config = dict(
    train_examples=97500,
    inner_norm=False,
    layers=12,
    am_softmax_scale=16,
    init='orthogonal',
    final_lr_fraction=0.1,
    warmup_steps=350,
)
Rows from block 3, named by matrix and row number. Rows with one number belong to one attention dimension. Each number is 128 + 24 x the weight over its row's rms, rounded and kept within 0 to 255. All counts start at 0.
# v: attention query, key and value (stacked) (model.blocks.3.attn.qkv.weight, 768x256, the v third), inputs 0-85
# proj: attention output (model.blocks.3.attn.proj.weight, 256x256, transposed), outputs 0-85
v.205 [103 107 176 114 168 141 141 161 188 127 137 132 126 127 113 115 134 141 149 125 136 115 110 122 100 104 102 126 112 101 113 121 127 111 142 122 101 176 104 123 150 133  95 168 124 145 112 136 157 111 188 155 126 140  98 135 170  50  89 145 127 140 131 124 147 129  85 144 135 140 128 144 111 123 114 158 118 126 182 104 119 126  93  85 126 123]
v.206 [ 74 111 101 106 118 121 135 126 108 139 117 154 142 132 125 150 131  80 121 131 116 139 142  93 115 127 148 164 146 129 161 135 127 126 138 135  99 133 155 127 126 129 127 106 117 116  91 125 130 172 128 138 129 114 146 121 104 157 117 119 129  63 102 103 131 105 105 121  90 119 124 125 159 127 122 141 123 132 155 136 128 125 136 189 137 113]
v.207 [147 131 107 128 117 109 151 148 144 147 113 133 130 111 182 110 128 155 139  84  98 118 129 116 121 126 113 132 101 115 132 109 138 156 145 107 125  98 101  94 110 146 159 129 104 108 106 142 135  98 107 174 145 140 120 132 161 144 121 137 139 149 134 134 126 110 113 147  96 119 147 123 126 133 146 166 129 103 157 127 136 108 149 126 141 154]
v.208 [ 93 103 177 129 146 141 137 136 129  84 134 112 135 136 161 118 119 148 136 149 119 126 120 114 101 158 130 122 151  99 118 152 146 108 134 137 100 194 143 129 146 102 128 136 109 169 130 111 154 123 130  79 126 116 111 122 156 120  86 129 123 111  89  86 159 118 104  98 134 134 139 135 142 117  79 156  91 126 142  90 106  80 108 130 141 103]
v.209 [ 71 138  93  89 137 106 151 139 144 154  95 155 130 115 121 172 140  63 126 100 101 130 163 111 127 119 126 158 132 144 167 110 124 144 146 133 134 112 108 124  85 168 127 117 152  89 108 139 134 167 127 209 119 133 165 135  92 154 130 118 147 101 132 160 114 127  93 171  91 132 104  67 156 123 145 103 136 124 136 156 139 177 125 172 127 148]
v.210 [185 135  93 159  97 106 102 119  79 156 133 135 116 122 154 129 134 146 139 107 120 147 115 127 145 133 148 154 117 129 134 115 146 153 127 134 132  65 128 120 115 117 154 113 120 120 123 132 107 142 111 116 145 144 160 112 128 207 156 125 122 126 131 116  88 121 178 106 110 105 133 124  95 150 156 131 145 125 128 146 155 113 186 142 138 140]
v.211 [137  97 148 155 133 157 143 124 127 129 157 102 112 153 112  77  70 143  94 153 116  82 130 136 131 125 115  79 173 134 130 161  82  94 112 117 103 133 130 161 143 122 144 162 100 136 144 115 141  82 136 117 133 107  84 150 153  69 107 139 133 129 127  95 120 145 119 100 147  92 135 149 154 110 135 138 123 131 150 114 122 130  88  84 102 124]
v.212 [113 116 108 133 109 133 104 113  81 127 125 131 133 143 101 144 135  95 117 149 132 151 132 118 128 138 165 153 152 142 141 139 129 120 115 143 111 130 173 145 148 110 110  93 133 140 110 119 103 175 129  84 117 106 154 121  90 163 132 111 115  72 109  98 126 120 139  98 122 123 120 135 136 132 116 123 125 137 102 138 123 122 139 174 133  99]
v.213 [150 125 117 150 111 110 127 132 125 137 132 142 125 121 185 109 135 151 148  98  88 131 113 111 123 130 140 151 116 114 142 117 145 162 130 118 109 110 110 112 134 127 153 125 106 117 111 143 125 123 101 138 144 149 129 117 153 171 118 132 125 131 120 121 126 107 131 120 109 108 149 124 108 137 149 162 129 117 160 134 130  96 160 135 156 143]
v.214 [171 148 134 138 134 118 136 140 153 128 139 123 127 116 160 105 122 165 136 108 109 116 112 142 138 121 103 112 108 119 114 120 129 140 132 123 149 111  83 114 117 138 143 152 124 108 155 138 139  89 118 149 134 155 114 132 160 123 134 141 131 181 145 155 113 138 140 140 142 123 138 121 107 127 147 127 138 119 135 134 136 127 132  88 119 153]
v.215 [141 115 148 137 139 118 105 133 126 149 185 147 133 145  99 132 147 108 130 120  92 133  97 132 127  67 150 143 151 126 161 125 116 125 113 125 110 134 101 138 120 146 107 147 141  81 155 130 127 148 136 105 132 140 147 119 150 145 139 127 136 122 142 161 112 184 125 123 146 104  88  95  84 137 147 103 148 134 178 176 138 123 156 113 134 115]
v.216 [134 129  71 117  99 130 121 120 130 134 124 116 129 139  70 104 139 107 120 147 144 150 140 144 136 112 122 120 129 147 136 127 105 114 118 124 126 100 129 133 134 126  89 116 143 139  74 131 110 121 144 128 107 115 131 131 113  72 147 118 120  99 135 104 132 131 149 141 142 137 132 180 137 137 136 131 132 127 120 131 142 159 117 125  95 113]
v.217 [ 81 130 120 100 140 138 129 115 143 120 127 135 136 127  70 145 132  75 105 156 134 130 149 141 136 107 125 118 164 150 142 134 100  98 116 131 135 158 134 154 129 144  96 121 158 109 124 129 124 149 139 130 107 114 134 138  90  91 136 124 124 112 145 151 138 160 115 142 150 145 101 121 160 116 131  83 135 140 106 152 121 177  99 135 110 114]
v.218 [ 69 127  87  87 130 113 164 137 129 152 104 155 143 119 136 158 123  72 120 123 104 125 168  97 116 117 133 165 142 136 169 125 117 137 154 128 119 121 122 120  89 159 134 122 131  99  86 135 147 165 134 178 124 117 150 132  98 158 121 122 143  72 128 132 118 123  99 156  83 121 108  85 183 121 146 133 129 124 171 150 140 161 126 192 122 136]
v.219 [196 132 117 131 208 119  92 173 163 123 112 106 122 147  90 153 144 137 146  81 138 136 114 157  92  57 138 128 134 129 131  66 162 141  98 112  98 132 117 135 113 119 124 149 114 147 130 101 120  94 193 122  98 145 146 124 126 114 144 142 134 111 165  78 101 151 141 138 128 120 146 112 116 138 151 140 137 108 169 138 133 115 130 111 137 140]
v.220 [ 76 129 105 103 126 137 136 117 140 138 114 124 126 132  77 140 114  70  97 143 124 117 153 140 132 129 120 122 167 157 173 145  87 109 123 118 151 142 139 152 117 156 103 117 150 100 119 127 123 139 125 154 115  92 138 142 100  91 128 119 139 107 144 138 132 141 103 146 131 136 107 104 177 114 135  95 139 142 102 154 129 176  97 149 108 122]
v.221 [134 103 186 110 171 130 143 145  93 119 111 118 123 140 162 150 118 142 120 115 131 113 117 102 155 169 128 132 119 120 118 128 156 138 131 124 136 108 128 131 106 122 137 140 148 128 163 110 141 116 155 128 135 141 134 136 134 143  76 124 138 159 109 111 132 119 123 124 102 132 128  81 131 131  90 116 110 116 127 111 133  78 134 127 149 133]
v.222 [ 99 116  89  89 138 115 189 151 133 147 103 144 139 126 146 128  98  97 117 111 115  98 181 104 122 110 111 138 145 136 163 132  99 134 162 117 106 105 115 113  80 167 152 140 117 106  86 124 158 125 144 190 120 116 118 150 113 120 116 128 152  87 138 118 108 132 100 162  76 111 109 103 195 115 145 144 132 120 187 133 144 156 108 169 103 154]
v.223 [ 95 140 102 114 142 118 146 128 144 150 120 133 127 120 116 152 105  81 109 128  89 110 155 130 123 125 109 135 146 154 176 137 100 114 138 141 143 120  96 137  98 162 118 128 152  81 136 133 140 145 126 183 121 123 151 146 108 134 126 123 139 117 149 162  99 148 113 150 129 117 103  66 159 120 154  91 147 136 131 167 150 182 108 139 101 141]
v.224 [130 137 155 116 104 128 129  86  98 139 143 176 116 120 167 144 132 116 143 118 133 123 145 122 118 193 129 116 139 132 135 148  92 128 131 115 170 145 134 111 153 130 139 121 145 156 131 148 143 155  33 146 127 171 119 106 124 135  55 119 137 120  67 135 135  88 109 137 124 131  63 129 129 124 127 131 115 148 107 112 140 138 118 124 124 127]
v.225 [108 134 128 127 146 126 111 124 134 147 146 150 124 132  79 165 141  72 122 139 103 131 125 134 135  92 134 144 149 149 171 131 108 120 115 142 133 132  99 150 122 161  95 126 167  90 148 131 122 164 140 146 119 130 156 133 107 128 135 127 138 121 153 161  94 164 119 145 155 125  78  82 124 129 150  77 149 145 138 180 144 173 122 128 118 124]
v.226 [ 78 102 121 126 120 141 128 119 103 127 140 139 142 145 117 135 120  87 115 151 107 134 130  99 118 131 154 149 166 132 148 153 123 113 126 138  99 155 165 141 144 118 125 104 114 127 109 121 128 160 122 107 122 104 140 124 112 142 115 116 121  65  95  95 136 113 109 107 107 118 131 137 152 124 112 134 113 137 144 128 121 116 126 171 142  96]
v.227 [163 112 158 156 115 149  89 111 105 107 152 116 131 140 117 106 143 161 131 151 164 145  96 136 132 133 145 112 129 112  86 134 145 118 103 131 113 147 164 137 172  87 128 122 106 170 133 119 109 111 133  54 128 130 109 116 148 114 128 129 105 130 106  95 153 116 156  87 148 129 152 199  92 136 102 156 117 125 116  97 107  77 136 105 143  94]
v.228 [147 155 121 110 140 135 136 119 123 128 106 131 134 125  91 160 123 122 119 132 168 123 137 161 141 135 103 110 118 144  98 125 123 125 127 138 170  96 121 136 109 140 138 128 155 128 167 116 127 127 144 143 110 135 132 132  91 130 152 130 136 157 148 158 105 140 152 153 144 144 116 119 140 124 141  87 148 136  90 128 139 182 108 111  96 148]
v.229 [155 124 149 155 112 142  85 109  89 108 146 119 128 139  98 122 142 143 130 157 169 152  95 137 139 145 150 121 127 122  91 132 136 116 104 140 122 138 171 142 177  87 118 113 120 166 142 119 100 135 132  55 125 125 126 110 122 132 135 118 105 120 113 103 138 119 160  83 145 141 145 177  95 136 102 135 121 139  86  98 118  92 138 116 143  96]
v.230 [100 119 132 117 155 152 179 138 159 137 129 112 122 132 116 106  74 111  93 140 119  73 168 133 131 118  98  90 163 142 147 151  74  94 142 124 131 136 101 142 107 157 137 160 127 111 140 124 166 101 140 170 127 112 105 162 135  74 108 139 151 128 149 134 119 157  95 145 135 111 108 100 179 105 137 111 126 132 158 133 132 169  74 112  86 140]
v.231 [133 130 143 131 134 136 133  91 126  88 167 153 153 156 149 116 118 123  99 143 120 145 105  96  95  96 123 101 149 119  99 152 113 112 144 132 120 138 143 138 112 139 139 143  91 117 172 116 146 117 174  97  93 150  87 120 128 140 146 113 121 120 130 125 129 118 138 111 149 127 100 149 124 126 106 144 115 144 127 124 112 121 148 108 112 111]
v.232 [137 118 101 116 159 127 113 141 147  88 141 130 156 153  65 132 148  97 114 100 130 153 121 145 113  66 133 130 158 140 125 113 105 120 102  99 122 139 136 148 104 150  98 143 133 124 128 105 140 114 188  86  73 121 106 125 123  81 152 122 137 118 134 116 113 177 147 153 155 145 106 140 132 151 141 113 123 129 140 156 124 144 126 113 109 126]
v.233 [138 103 121 132 138 133 167 148 120 147 129 118 109 149 119 101  76 124  91 129 111  65 165 120 129 107  90  86 162 155 153 145  74 113 142 114 104  99 112 147 107 158 152 157 110 124 119 108 151  90 139 161 121 113 101 172 131  83 104 124 138 109 150 104  93 152 120 128 122  90 113 114 176  98 142 132 147 133 175 131 148 159  81 108  83 152]
v.234 [123 136 128 109 153 128 136 137 172 139 114 144 120 121 110 138 133 117 130 106 117 106 138 149 134 104 104 115 123 140 144 108 101 145 125 108 157 130  91 134 117 172 127 145 150  88 144 144 128 109 129 196 127 128 124 142 128  77 124 138 153 167 174 181 128 152 107 175 138 129 115  99 131 116 155 105 151 127 152 147 134 167 111 102 125 162]
v.235 [162 106 167 129 168 115 125 152 138 154 157 136 138 131 128 145 127 153 138 102 103 118  82 127 117  89 134 147 108 109 125 127 143 141 126 112 122 107 112 124 118 147 144 151 128  99 179 126 135 111 150 141 143 141 131 117 159 151 111 138 141 150 143 140  84 142 130 125 129 115 120 101  87 127 137 133 136 114 162 142 141 104 159 107 142 141]
v.236 [117 120 130 105 155 144 137 140 167 128 113 130 131 131  81 136 132 112 125 150 167 125 141 149 115 113  97 104 120 127 127 131 112 106 124 119 136 138 135 132 137 131 101 133 145 154 102 125 135 122 161 146 112 107 109 147 121  40 112 132 140 134 146 135 143 141 122 155 140 149 121 156 157 121 130 127 125 129 133 121 127 156  86 108 103 131]
v.237 [132 162 120 131 132 116 114 129 132 140 117 135 121 118 111 163 154 112 133 121 125 140 128 142 142 127 126 144 115 144 141 108 134 140 129 148 167 113 101 129 117 143 121 120 167 103 151 135 121 154 131 146 119 149 159 131 103 165 156 121 122 141 147 169 100 137 145 142 153 138 115  85 109 131 152  90 150 137  92 154 145 171 135 122 118 140]
v.238 [ 67 102 152 112 140 155 133 123 149 112 151 118 131 142  97 122 122 101 106 171 124 125 140 126 116 126 126 119 174 131 147 153 109  89 118 134 109 196 140 149 148 116  96 132 138 135 112 126 138 138 137  99 121 104 108 137 138  61  99 126 127  96 110 118 164 136  96 129 143 135 111 132 155 121 102 121 110 144 142 122 110 118  89 133 121  90]
v.239 [141 145 132 152 126 136  93 107 104 127 158 132 118 129  95 138 131 110 109 164 115 132 121 146 144 114 137 127 152 153 144 143  98 115 109 154 156 127 112 148 143 132 105 129 157 108 173 121 112 150 122  95 123 139 141 127 110 146 155 115 118 134 146 160  97 167 158 115 169 116 106 100 110 123 145  82 151 151 112 169 135 164 123 113 108 120]
v.240 [126 139 158 135 115 130  70 106 127 105 142 135 136 121 123 143 176 142 157 134 153 181  82 135 134 139 160 153 101 108  94 114 180 134 110 140 140 158 153 127 166  87 100 101 139 143 145 133  97 149 116  78 131 139 146  94 132 145 148 125 113 151 103 138 167 108 141 114 148 157 147 156  67 149 105 125 116 131  86 119 106  80 172 124 170  96]
v.241 [ 88 134  81  89 135 115 167 143 133 145  84 146 129 120 141 160 108  79 117 103 124 115 176 114 118 137 115 153 129 150 166 119 116 139 147 125 129  98 130 118  80 165 144 121 135 102  88 139 142 148 132 208 124 109 149 139  94 143 116 124 153  93 136 129 109 123 104 165  74 130 116  85 188 120 145 132 133 119 147 140 144 165 119 182 112 155]
v.242 [145 161 109 122 128  97 127 143 142 136 105 149 127 104 154 164 169 133 150  88 125 146 126 127 134 121 123 156  83 125 131  98 154 164 141 130 164  99  96 104 105 152 126 113 153 103 128 138 120 139 116 165 129 153 159 115 116 178 154 125 129 156 143 172 112 124 142 157 126 143 126  94  98 139 143 119 143 125 111 152 140 141 165 134 132 156]
v.243 [127 123 155 161 139 159 111 112 116 123 156 103 112 148  76 115  90 126 105 173 126 112 121 157 137 136 128  95 172 149 130 154  91  87 103 146 138 146 133 164 161 110 111 142 133 129 165 117 122 121 141  85 124 113 118 137 127  93 126 129 114 130 139 123 113 145 139  96 173 113 120 130 131 116 132  96 136 146  88 126 125 155  89  92 107 111]
v.244 [110 128 117 131 144 149 156 128 129 143 126 105 118 136  94 118  75 103  95 152 112  87 169 142 129 126 110 102 173 155 157 146  72  92 128 131 128 126 108 151 118 146 135 155 129 112 137 126 144 122 143 156 125 113 122 160 115  96 110 123 136 108 150 123 100 152 114 131 137 102 107  98 182 105 151 106 139 138 131 139 138 188  71 125  91 140]
proj.205 [110 117 145 107 132 122 140 112 162 122 127 111 134 158 120 119 111 131 121 117 122 124 126 150 141 143 140  65 140 167  44 153 123 100 134 116  91 155 141 138 145 150 166 101 137 114 148 117 140 116 129 127 101 124 114 108 129 119 116 143 166 117 104 113 151 179 189 140 139 141  85 126 153 123 153  92 173 135 144 142 106 137 141 119 138 117]
proj.206 [160 132 128 143  77 130 135 130 142 137 129 135  84 164 130 130 143 104 147 124 127  60 125 120 124 121 100  65 134 135 176 153 130 133 124 120 119 102 127 153 190 105  82 141 147 128 131 131 126 139 131 170 130 128 138 137 127 137 136 101 172 131 154 133 142 102  75 101 126 144  97  85 111 125  97 173 146 140  85  97 122 136 124 160 140 109]
proj.207 [ 81 138 127 152 133 124 131 127 143 123 130  77 133 149 130 158 134 118 133 106 139 154 131 142 134  40 119  76 160 135 119 151 131 148 124 131 134 140 146 123 135 100 143 136 144 133 133 131 127 136 126 123 130 118 145 105 114  76 127 159 111 135 118 122 153 198  99  99 128 100 122 128 104 137 173 115 134 119 121 149 100 134 138 168 146 134]
proj.208 [183 124 132 132  88 119 110 129 107 133 118 140 106 219 115 117 114  88 102 127 113 107 117 123 125 104 147 111 154 142 108 199 125 102 141 124  93 113 150 169 162 167 189 133 121 130 139 124 157 112 127 150 126 130 128 182 152 146 129 126 176 124  96 129 128  98 155 115 122 160  60 119 148  95 129 147 136 147 152 148 123 147 122 115 124 145]
proj.209 [ 77 129 134 140 128 137 140 130 167 135 130 115  86 128 133 134 150 159 154 115 133  63 128 131 127 139  95  87 127 142 163 112 132 130 126 129 115 123 106 132 174  69  72 131 163 120 121 127  87 141 123 127 118 130 133 114 122  93 136 128 126 132 179 129 126 154 117  88 126 120 149 120  94 138 126 144 181 117  73  96 132 127 129 183 143  96]
proj.210 [ 98 147 123 149 131 123 114 139  99 129 134 117 141  89 139 169 157  93 143 140 167 179 136 114 124  88 115 158  91 115 189  98 131 193 114 132 177 124 162 103 106  79  75 141 120 137 122 146 131 152 126 117 158 123 145 126  98 110 138 127  83 137 130 145 134 101  72 135 125 112 158 131 125 143 117 164  75  98 109  86 130 117 127 131 120 152]
proj.211 [242 127 125 153  91 121 125 124 100 127 124 145 174 129 124  92 100 133 117 130 114 174 131 133 129 148 165 173 145 106 103 162 129  76 130 128 122 124 121  89 167 156 193 130 104 134 135 136 127 128 127 166 135 125 125 145 169 149 121 119 146 127  72 128  95 131 121 153 128 127 155 141 124 122 140 125  83 104 173 208 135 126 128 147 113 126]
proj.212 [169 130 120 120  99 130 126 134 112 132 127 169 108 135 130 130 144 100 141 143 137  80 124 112 118 158 115 143  99 113 183 130 128 137 121 129 134  89 131 153 141 131  86 142 125 127 120 133 137 136 128 156 136 132 130 148 125 177 141  89 156 132 152 144 128  37  92 135 127 159 116  97 135 121  62 179 112 144 101  87 141 130 114 116 122 124]
proj.213 [100 144 125 146 119 121 123 141 113 130 126  77 126 155 126 172 142  82 124 128 172 159 138 139 134  37  90  85 154 135 160 147 133 178 116 129 135 139 164 111 133  97 128 148 134 133 128 133 134 146 133 121 144 120 144 136 114  84 128 137 110 134 116 128 145 153  79 109 125 110 118 120 113 125 154 137 115 106 110 111 114 123 136 160 129 158]
proj.214 [ 84 130 131 142 167 124 121 127 117 132 124  91 151 100 128 148 115 147 122 120 141 195 130 144 138  98 142 150 135 126  97 113 127 136 125 130 134 166 135  87  98 114 156 122 131 136 132 126 111 134 125  89 132 120 129 117 126  91 117 160  79 124 111 120 120 192 154 131 127  93 154 165 119 140 188  84 121  94 158 144 124 119 136 142 128 142]
proj.215 [112 138 139 124 136 139 131 131  85 143 108 122 119  95 128 122 150 101 127 172 197 151 137 132 133 174  98 151 102 153 156  88 131 177 122 121 109 147 150  70 127  87  80 129 138 123 123 144 107 157 139  99 134 143 111 167  98 157 129  95  93 115 129 138 109 101 125 128 117 116 132 120 140 135 123 141 134  70 106   4 150 115 123 152 102 146]
proj.216 [127 112 115  86 145 121 165 123 133 115 134 171 152 114 128 140  89 163 172  99 128  86 118 133 141 171 145 137  96 104 109 134 123  83 108 134 125 102 112 169 119 161 109 119 152 102 141 114 134 136 117 136 127 102 137  91 132 196 123 110 155 125 154 100 138 112 104 150 147 158 140  96 132 140  70 131 140 143 131 148 115 120 134 121 152  78]
proj.217 [158 115 128 105 135 142 142 126 127 136 125 164 118 101 126  94 112 178 135 144 119  75 123 127 126 229 120 163 123 114 133 103 127  88 128 125 109 116  79 129 134 149 111 128 139 119 118 117  93 123 129 127 116 130 112 130 143 180 125  96 140 118 169 119  90 100 147 134 131 136 148 127 112 124 100 112 163 134 115 104 154 120 122 128 122  94]
proj.218 [124 132 133 161  94 133 137 130 156 138 127 116  81 154 133 127 140 135 157 113 123  65 127 130 125 125 106  67 138 139 165 138 129 125 128 124 116 116 116 139 207  80  81 139 163 125 128 129  99 144 127 148 125 127 138 123 123 106 133 120 147 128 165 125 133 141  90  80 127 122 122 109  92 135 126 157 167 119  78 103 123 134 128 179 148  93]
proj.219 [111 130 152 113 124 121 160 132 133 113 127 156 154 118 106  99 108 121 111 144 171 126 127 151 134 154 136 142  78 115 104 120 130 114 133 114 126 172 169 137 110 132  86 131 163 112 173 139 149  90 123 103 125 142 121 112 133 154 123 141 143 143  75 133 124 123 105 136 146 144 142 128 179 138  75 120 146  96 106  99  91 147 135 148 124 100]
proj.220 [171 123 125 131 121 137 147 129 144 139 130 154 117 121 133  81 112 177 148 130 108  59 129 130 128 210 121 148 150 110 152 124 133  76 132 127 115 109  66 122 164 127 109 137 147 124 118 128  90 128 126 136 117 136 122 133 161 159 125 104 149 122 160 123  92 118 124 108 131 129 172 125  85 123 103 123 154 111 108 132 149 124 126 162 129  81]
proj.221 [100 138 149 167 119 151  96 134 114 136 123 129 108 120 139  96 166  95  83 156  99 148 117 114 111 111 150 156 142 162  89 124 136 157 159 128 150 124 165 107 146 105 172 122 111 143 133 145 149 110 131 144 115 154 111 161 128  95 136 174 143 141  79 133 136 122 194  97 118 122 106 172 132 114 152 123 149 122 141  78 143 138 113 117 105 149]
proj.222 [160 130 130 182  78 131 132 121 154 129 128 118 112 146 131 111 127 142 152 103 107 110 127 134 124 117 146  78 150 135 136 153 129 106 130 124 117 124 122 124 222  88 116 132 156 126 135 132  97 148 127 155 129 121 144 101 123 111 130 128 146 131 125 120 134 168  89  89 129 116 137 123  79 147 148 150 153 117 103 151 106 137 136 181 160  88]
proj.223 [119 131 130 158 132 134 139 135 139 145 123 125 106 104 129 103 125 175 160 124 130  98 135 138 131 179 118 145 128 125 156 107 133 103 129 129 120 137  90  92 186  75  90 133 157 127 125 129  69 145 129 113 124 129 124 130 152 101 125 120 114 125 158 126  91 153 129  97 122 107 192 153  79 134 145 126 157  68 108 109 154 118 127 189 128  90]
proj.224 [132 167 119  94 120 107  84 129 150 116 134 110 117 124 139 167 135 149 139  98  95  90 140 143 124  89 107 117 169 150 165 153 124 133 146 156 102 155  80 153 120 133 166 121 127 113  79  47  88 124 153 135 118 105 127  97 164 117 150 115 156 149 177 134 105 106 169 107 148 155 140 128  96 126 148 131 131 143 126 159 159  91 148 136 148 115]
proj.225 [104 128 134 112 141 138 139 131 118 142 119 141 112  75 125 104 138 150 145 155 162 103 135 133 127 215  98 165  99 137 155  77 132 134 131 125 116 146 106  93 142  90  71 130 147 121 114 134  86 145 134 100 122 139 113 137 121 136 126 100 103 116 167 128  91 108 147 129 122 124 169 140 125 130 112 114 159  83  97  34 160 110 122 160 112 111]
proj.226 [211 132 123 136  66 127 129 135 114 137 122 151  90 172 128 114 137  94 132 137 130  70 123 115 121 140 106  99 134 130 180 158 127 127 125 121 110  94 128 147 185 128 106 142 134 127 128 135 138 136 135 175 134 129 131 167 142 159 132  86 180 129 141 136 126  74  84 116 123 152  91  82 124 110  90 182 130 139 106 102 137 135 117 146 121 127]
proj.227 [169 126 123  95 122 122 120 124 104 120 129 149 156 133 126 132 120  85  98 142 125 161 126 118 124 118 140 143 121 122 106 142 125 140 127 126 138 117 153 149  73 187 161 123  94 131 132 129 178 114 132 144 133 131 126 138 122 174 128 121 145 129  93 134 144  80 129 175 131 154  85 110 176 117 100 131  86 169 159 146 118 131 125  70 116 163]
proj.228 [102 115 136 120 166 138 129 116 151 126 135 155 134  42 137 106 126 182 134 129  95 143 121 119 126 182 162 189  96 110  97  63 120  85 139 130 152 149  87 117  93 112 100 104 123 132 132 123  99 124 112 120 119 138 116  97 128 116 123 147  90 129 156 127 106 146 171 144 122 118 176 167 132 150 134  93 137 138 145 137 143 126 131 107 130  99]
proj.229 [163 125 122  90 135 126 117 128 106 121 133 165 146 115 128 128 129  99 111 146 126 147 123 112 125 145 135 165  99 113 127 119 125 141 127 126 142 112 141 146  67 174 137 123 100 130 126 127 167 114 130 142 136 135 123 140 125 176 130 111 140 130 113 143 134  60 137 172 129 156 103 119 174 121  90 140  86 166 151 126 131 128 123  64 112 157]
proj.230 [202 124 131 177 105 127 132 126 128 133 119 130 136 140 128  80 100 177 137 115  97 140 126 141 133 168 165 145 152 122 108 154 131  63 134 124 103 133  98  97 207 125 166 125 131 126 135 133  95 132 127 142 122 126 120 134 172 124 123 122 134 119 105 118  91 180 141 111 126 105 177 155  94 126 172 119 137  81 152 196 137 128 132 165 133 102]
proj.231 [121 121 145 157 154 143 149 134  89 159 106 157  84 100 126 122 148 127 131 122 122 151 117 106 135 175 173 141 105 130  89 117 123 100 136 119 104 124 148 112 140 106 121  98 135 136 169 129 145 168 122 165 109 142  96 179 130 193 125 121 104 115 133 142 140 106 148 125 113 109  85 133 165 146 134 125 133 143 156  51 145 139 118 123 111 127]
proj.232 [108 113 138 103 161 145 162 131  99 130 120 173 123 115 128 122 116 133 138 135 150  93 116 124 135 188 158 159  73 124  90 129 125  89 124 115  88 105 137 140 125 137 110 114 158 109 166 125 138 138 117 131 120 153 106 137 105 212 134 117 136 106 134 105 124 122 136 131 129 146 102 124 159 145  66 130 165 122 128  63 119 138 131 142 120  82]
proj.233 [222 126 130 179  82 127 123 121 124 125 129 143 169 106 129  98 123 148 147 115 115 185 130 136 128 149 185 170 136 110 112 135 128  98 130 132 128 125 115  71 215 102 160 122 128 127 133 136  85 153 128 168 137 123 134 104 136 133 125 122 120 129  81 124  99 146 107 136 125 118 185 162  86 156 147 145  97  91 136 189 124 127 137 180 134 100]
proj.234 [ 91 129 134 121 149 137 146 124 164 134 129  93 144  94 129  98 121 179 123 133 130 135 135 147 133 148 106 120 156 144  91  90 132 115 135 124 117 160  91  92 121 113 121 122 135 124 118 121  98 116 133 100 113 135 113 101 137  77 120 154  98 122 130 114 108 199 160 119 133  94 175 159  98 133 165  66 167 103 124 130 126 121 138 160 134 111]
proj.235 [ 97 139 158 153 124 127 115 125 123 129 118  99 123  84 137 104 160  91 113 151 150 182 135 125 131 119 129 106 125 161 108  98 131 160 137 114 143 187 154  59 126  76  97 111 125 141 145 164 145 138 128 115 117 153 113 153 101  77 135 140  91 130  94 150 141 166 139 134 108  98 130 140 167 133 173 119 119  77 136  49 129 133 123 137 107 159]
proj.236 [129 112 130  94 133 130 150 112 167 120 137 149 149 118 128  96  92 173 131 119  89  88 125 141 132 177 157 109 134 136  50 131 125  60 133 127 117 136  97 154 130 175 143 108 128 116 136 115 127 107 128 135 107 127 117  91 132 150 117 144 160 117 134  97 130 138 168 139 136 146 124 131 138 129 109  73 167 161 140 163 110 134 137 105 145  75]
proj.237 [ 41 128 130 115 190 138 130 132 134 141 131 126 113  70 131 144 144 166 150 135 147 123 130 130 129 169 107 167  90 125 146  64 129 149 126 129 143 141 106 106  98  85  75 120 140 125 120 126  91 135 125  84 127 135 120 115 121 105 127 135  78 125 169 132 106 131 159 125 126 113 177 159 118 142 125 111 147 100 109  67 154 114 129 127 121 120]
proj.238 [194 118 127 112 101 129 136 126 117 136 120 153 116 189 120  93  99 129 122 136 114  71 121 130 129 181 133 117 157 136 121 181 129  89 133 125  78 102 115 152 176 176 171 131 131 117 125 121 134 120 137 141 116 123 115 164 161 188 124  98 188 113 122 118 113  90 146 121 131 159  88 101 132 101  98 132 155 135 131 140 134 134 121 128 127 111]
proj.239 [142 130 125 122 153 133 124 137  90 143 124 146 133  65 128 116 124 147 131 161 154 153 133 124 128 195 118 211 100 112 155  72 131 139 131 129 134 144 111  79 114 113 101 129 118 129 117 129  96 136 140  97 138 135 110 146 141 146 120 110  86 118 149 134  78  87 149 144 122 117 179 157 123 126 122 110 112  85 131  65 168 107 122 122 102 129]
proj.240 [ 62 127 125  60 169 128 129 133 121 126 126 127 112 136 126 156 137 100 102 148 148 101 125 117 129 117  88 115 111 143 132 114 125 167 129 124 131 127 143 168  28 169 116 128 114 128 121 122 178 106 129 102 122 136 118 149 115 144 129 127 129 128 153 135 150  92 154 148 132 152  69  98 191 105 100 117 132 167 127  76 131 125 118  71 112 167]
proj.241 [120 128 129 160 100 132 138 127 177 131 136 127  99 144 134 117 136 149 157 103 101  71 132 123 125 120 124  75 148 133 159 135 131 104 130 128 121 111 103 138 197  84  85 130 151 127 129 128 104 139 122 150 124 128 140 107 130 103 133 130 146 136 156 125 136 153  92  82 129 124 147 120  85 138 122 154 163 128  84 143 115 137 131 179 156  83]
proj.242 [ 10 130 131 116 186 135 129 131 148 131 128  97 107  97 130 166 161 143 145 120 152 130 128 135 130 106 107 117 107 142 139  72 128 178 124 127 139 147 131 126  90  73  76 126 151 123 122 122 109 137 128  83 125 129 132  96  87  91 130 152  79 130 167 127 142 164 142 112 125 109 140 144 120 146 146 112 154 120  96  63 125 125 131 133 136 130]
proj.243 [199 125 124 127 131 127 127 133 101 135 127 160 155  93 126  92 105 152 125 148 119 151 131 125 128 205 142 208 107 102 122 115 128  88 130 132 134 121 103  97 121 156 147 123 105 132 127 132 121 123 126 132 133 135 112 159 167 154 122 111 130 124 111 135  84  98 156 163 126 130 176 152 133 120 117 123  98 100 171 157 168 117 123 113  98 129]
proj.244 [208 126 126 173 107 128 133 132 130 135 128 150 139 112 131  82  99 180 150 123 100 130 131 137 129 191 150 172 135 103 129 138 132  63 132 132 119 124  88  93 203 117 139 123 127 130 132 132  84 135 125 150 128 130 122 135 179 127 127 116 139 127 118 129  82 144 130 123 129 109 204 158  82 130 139 133 129  79 147 191 160 121 132 162 123  90]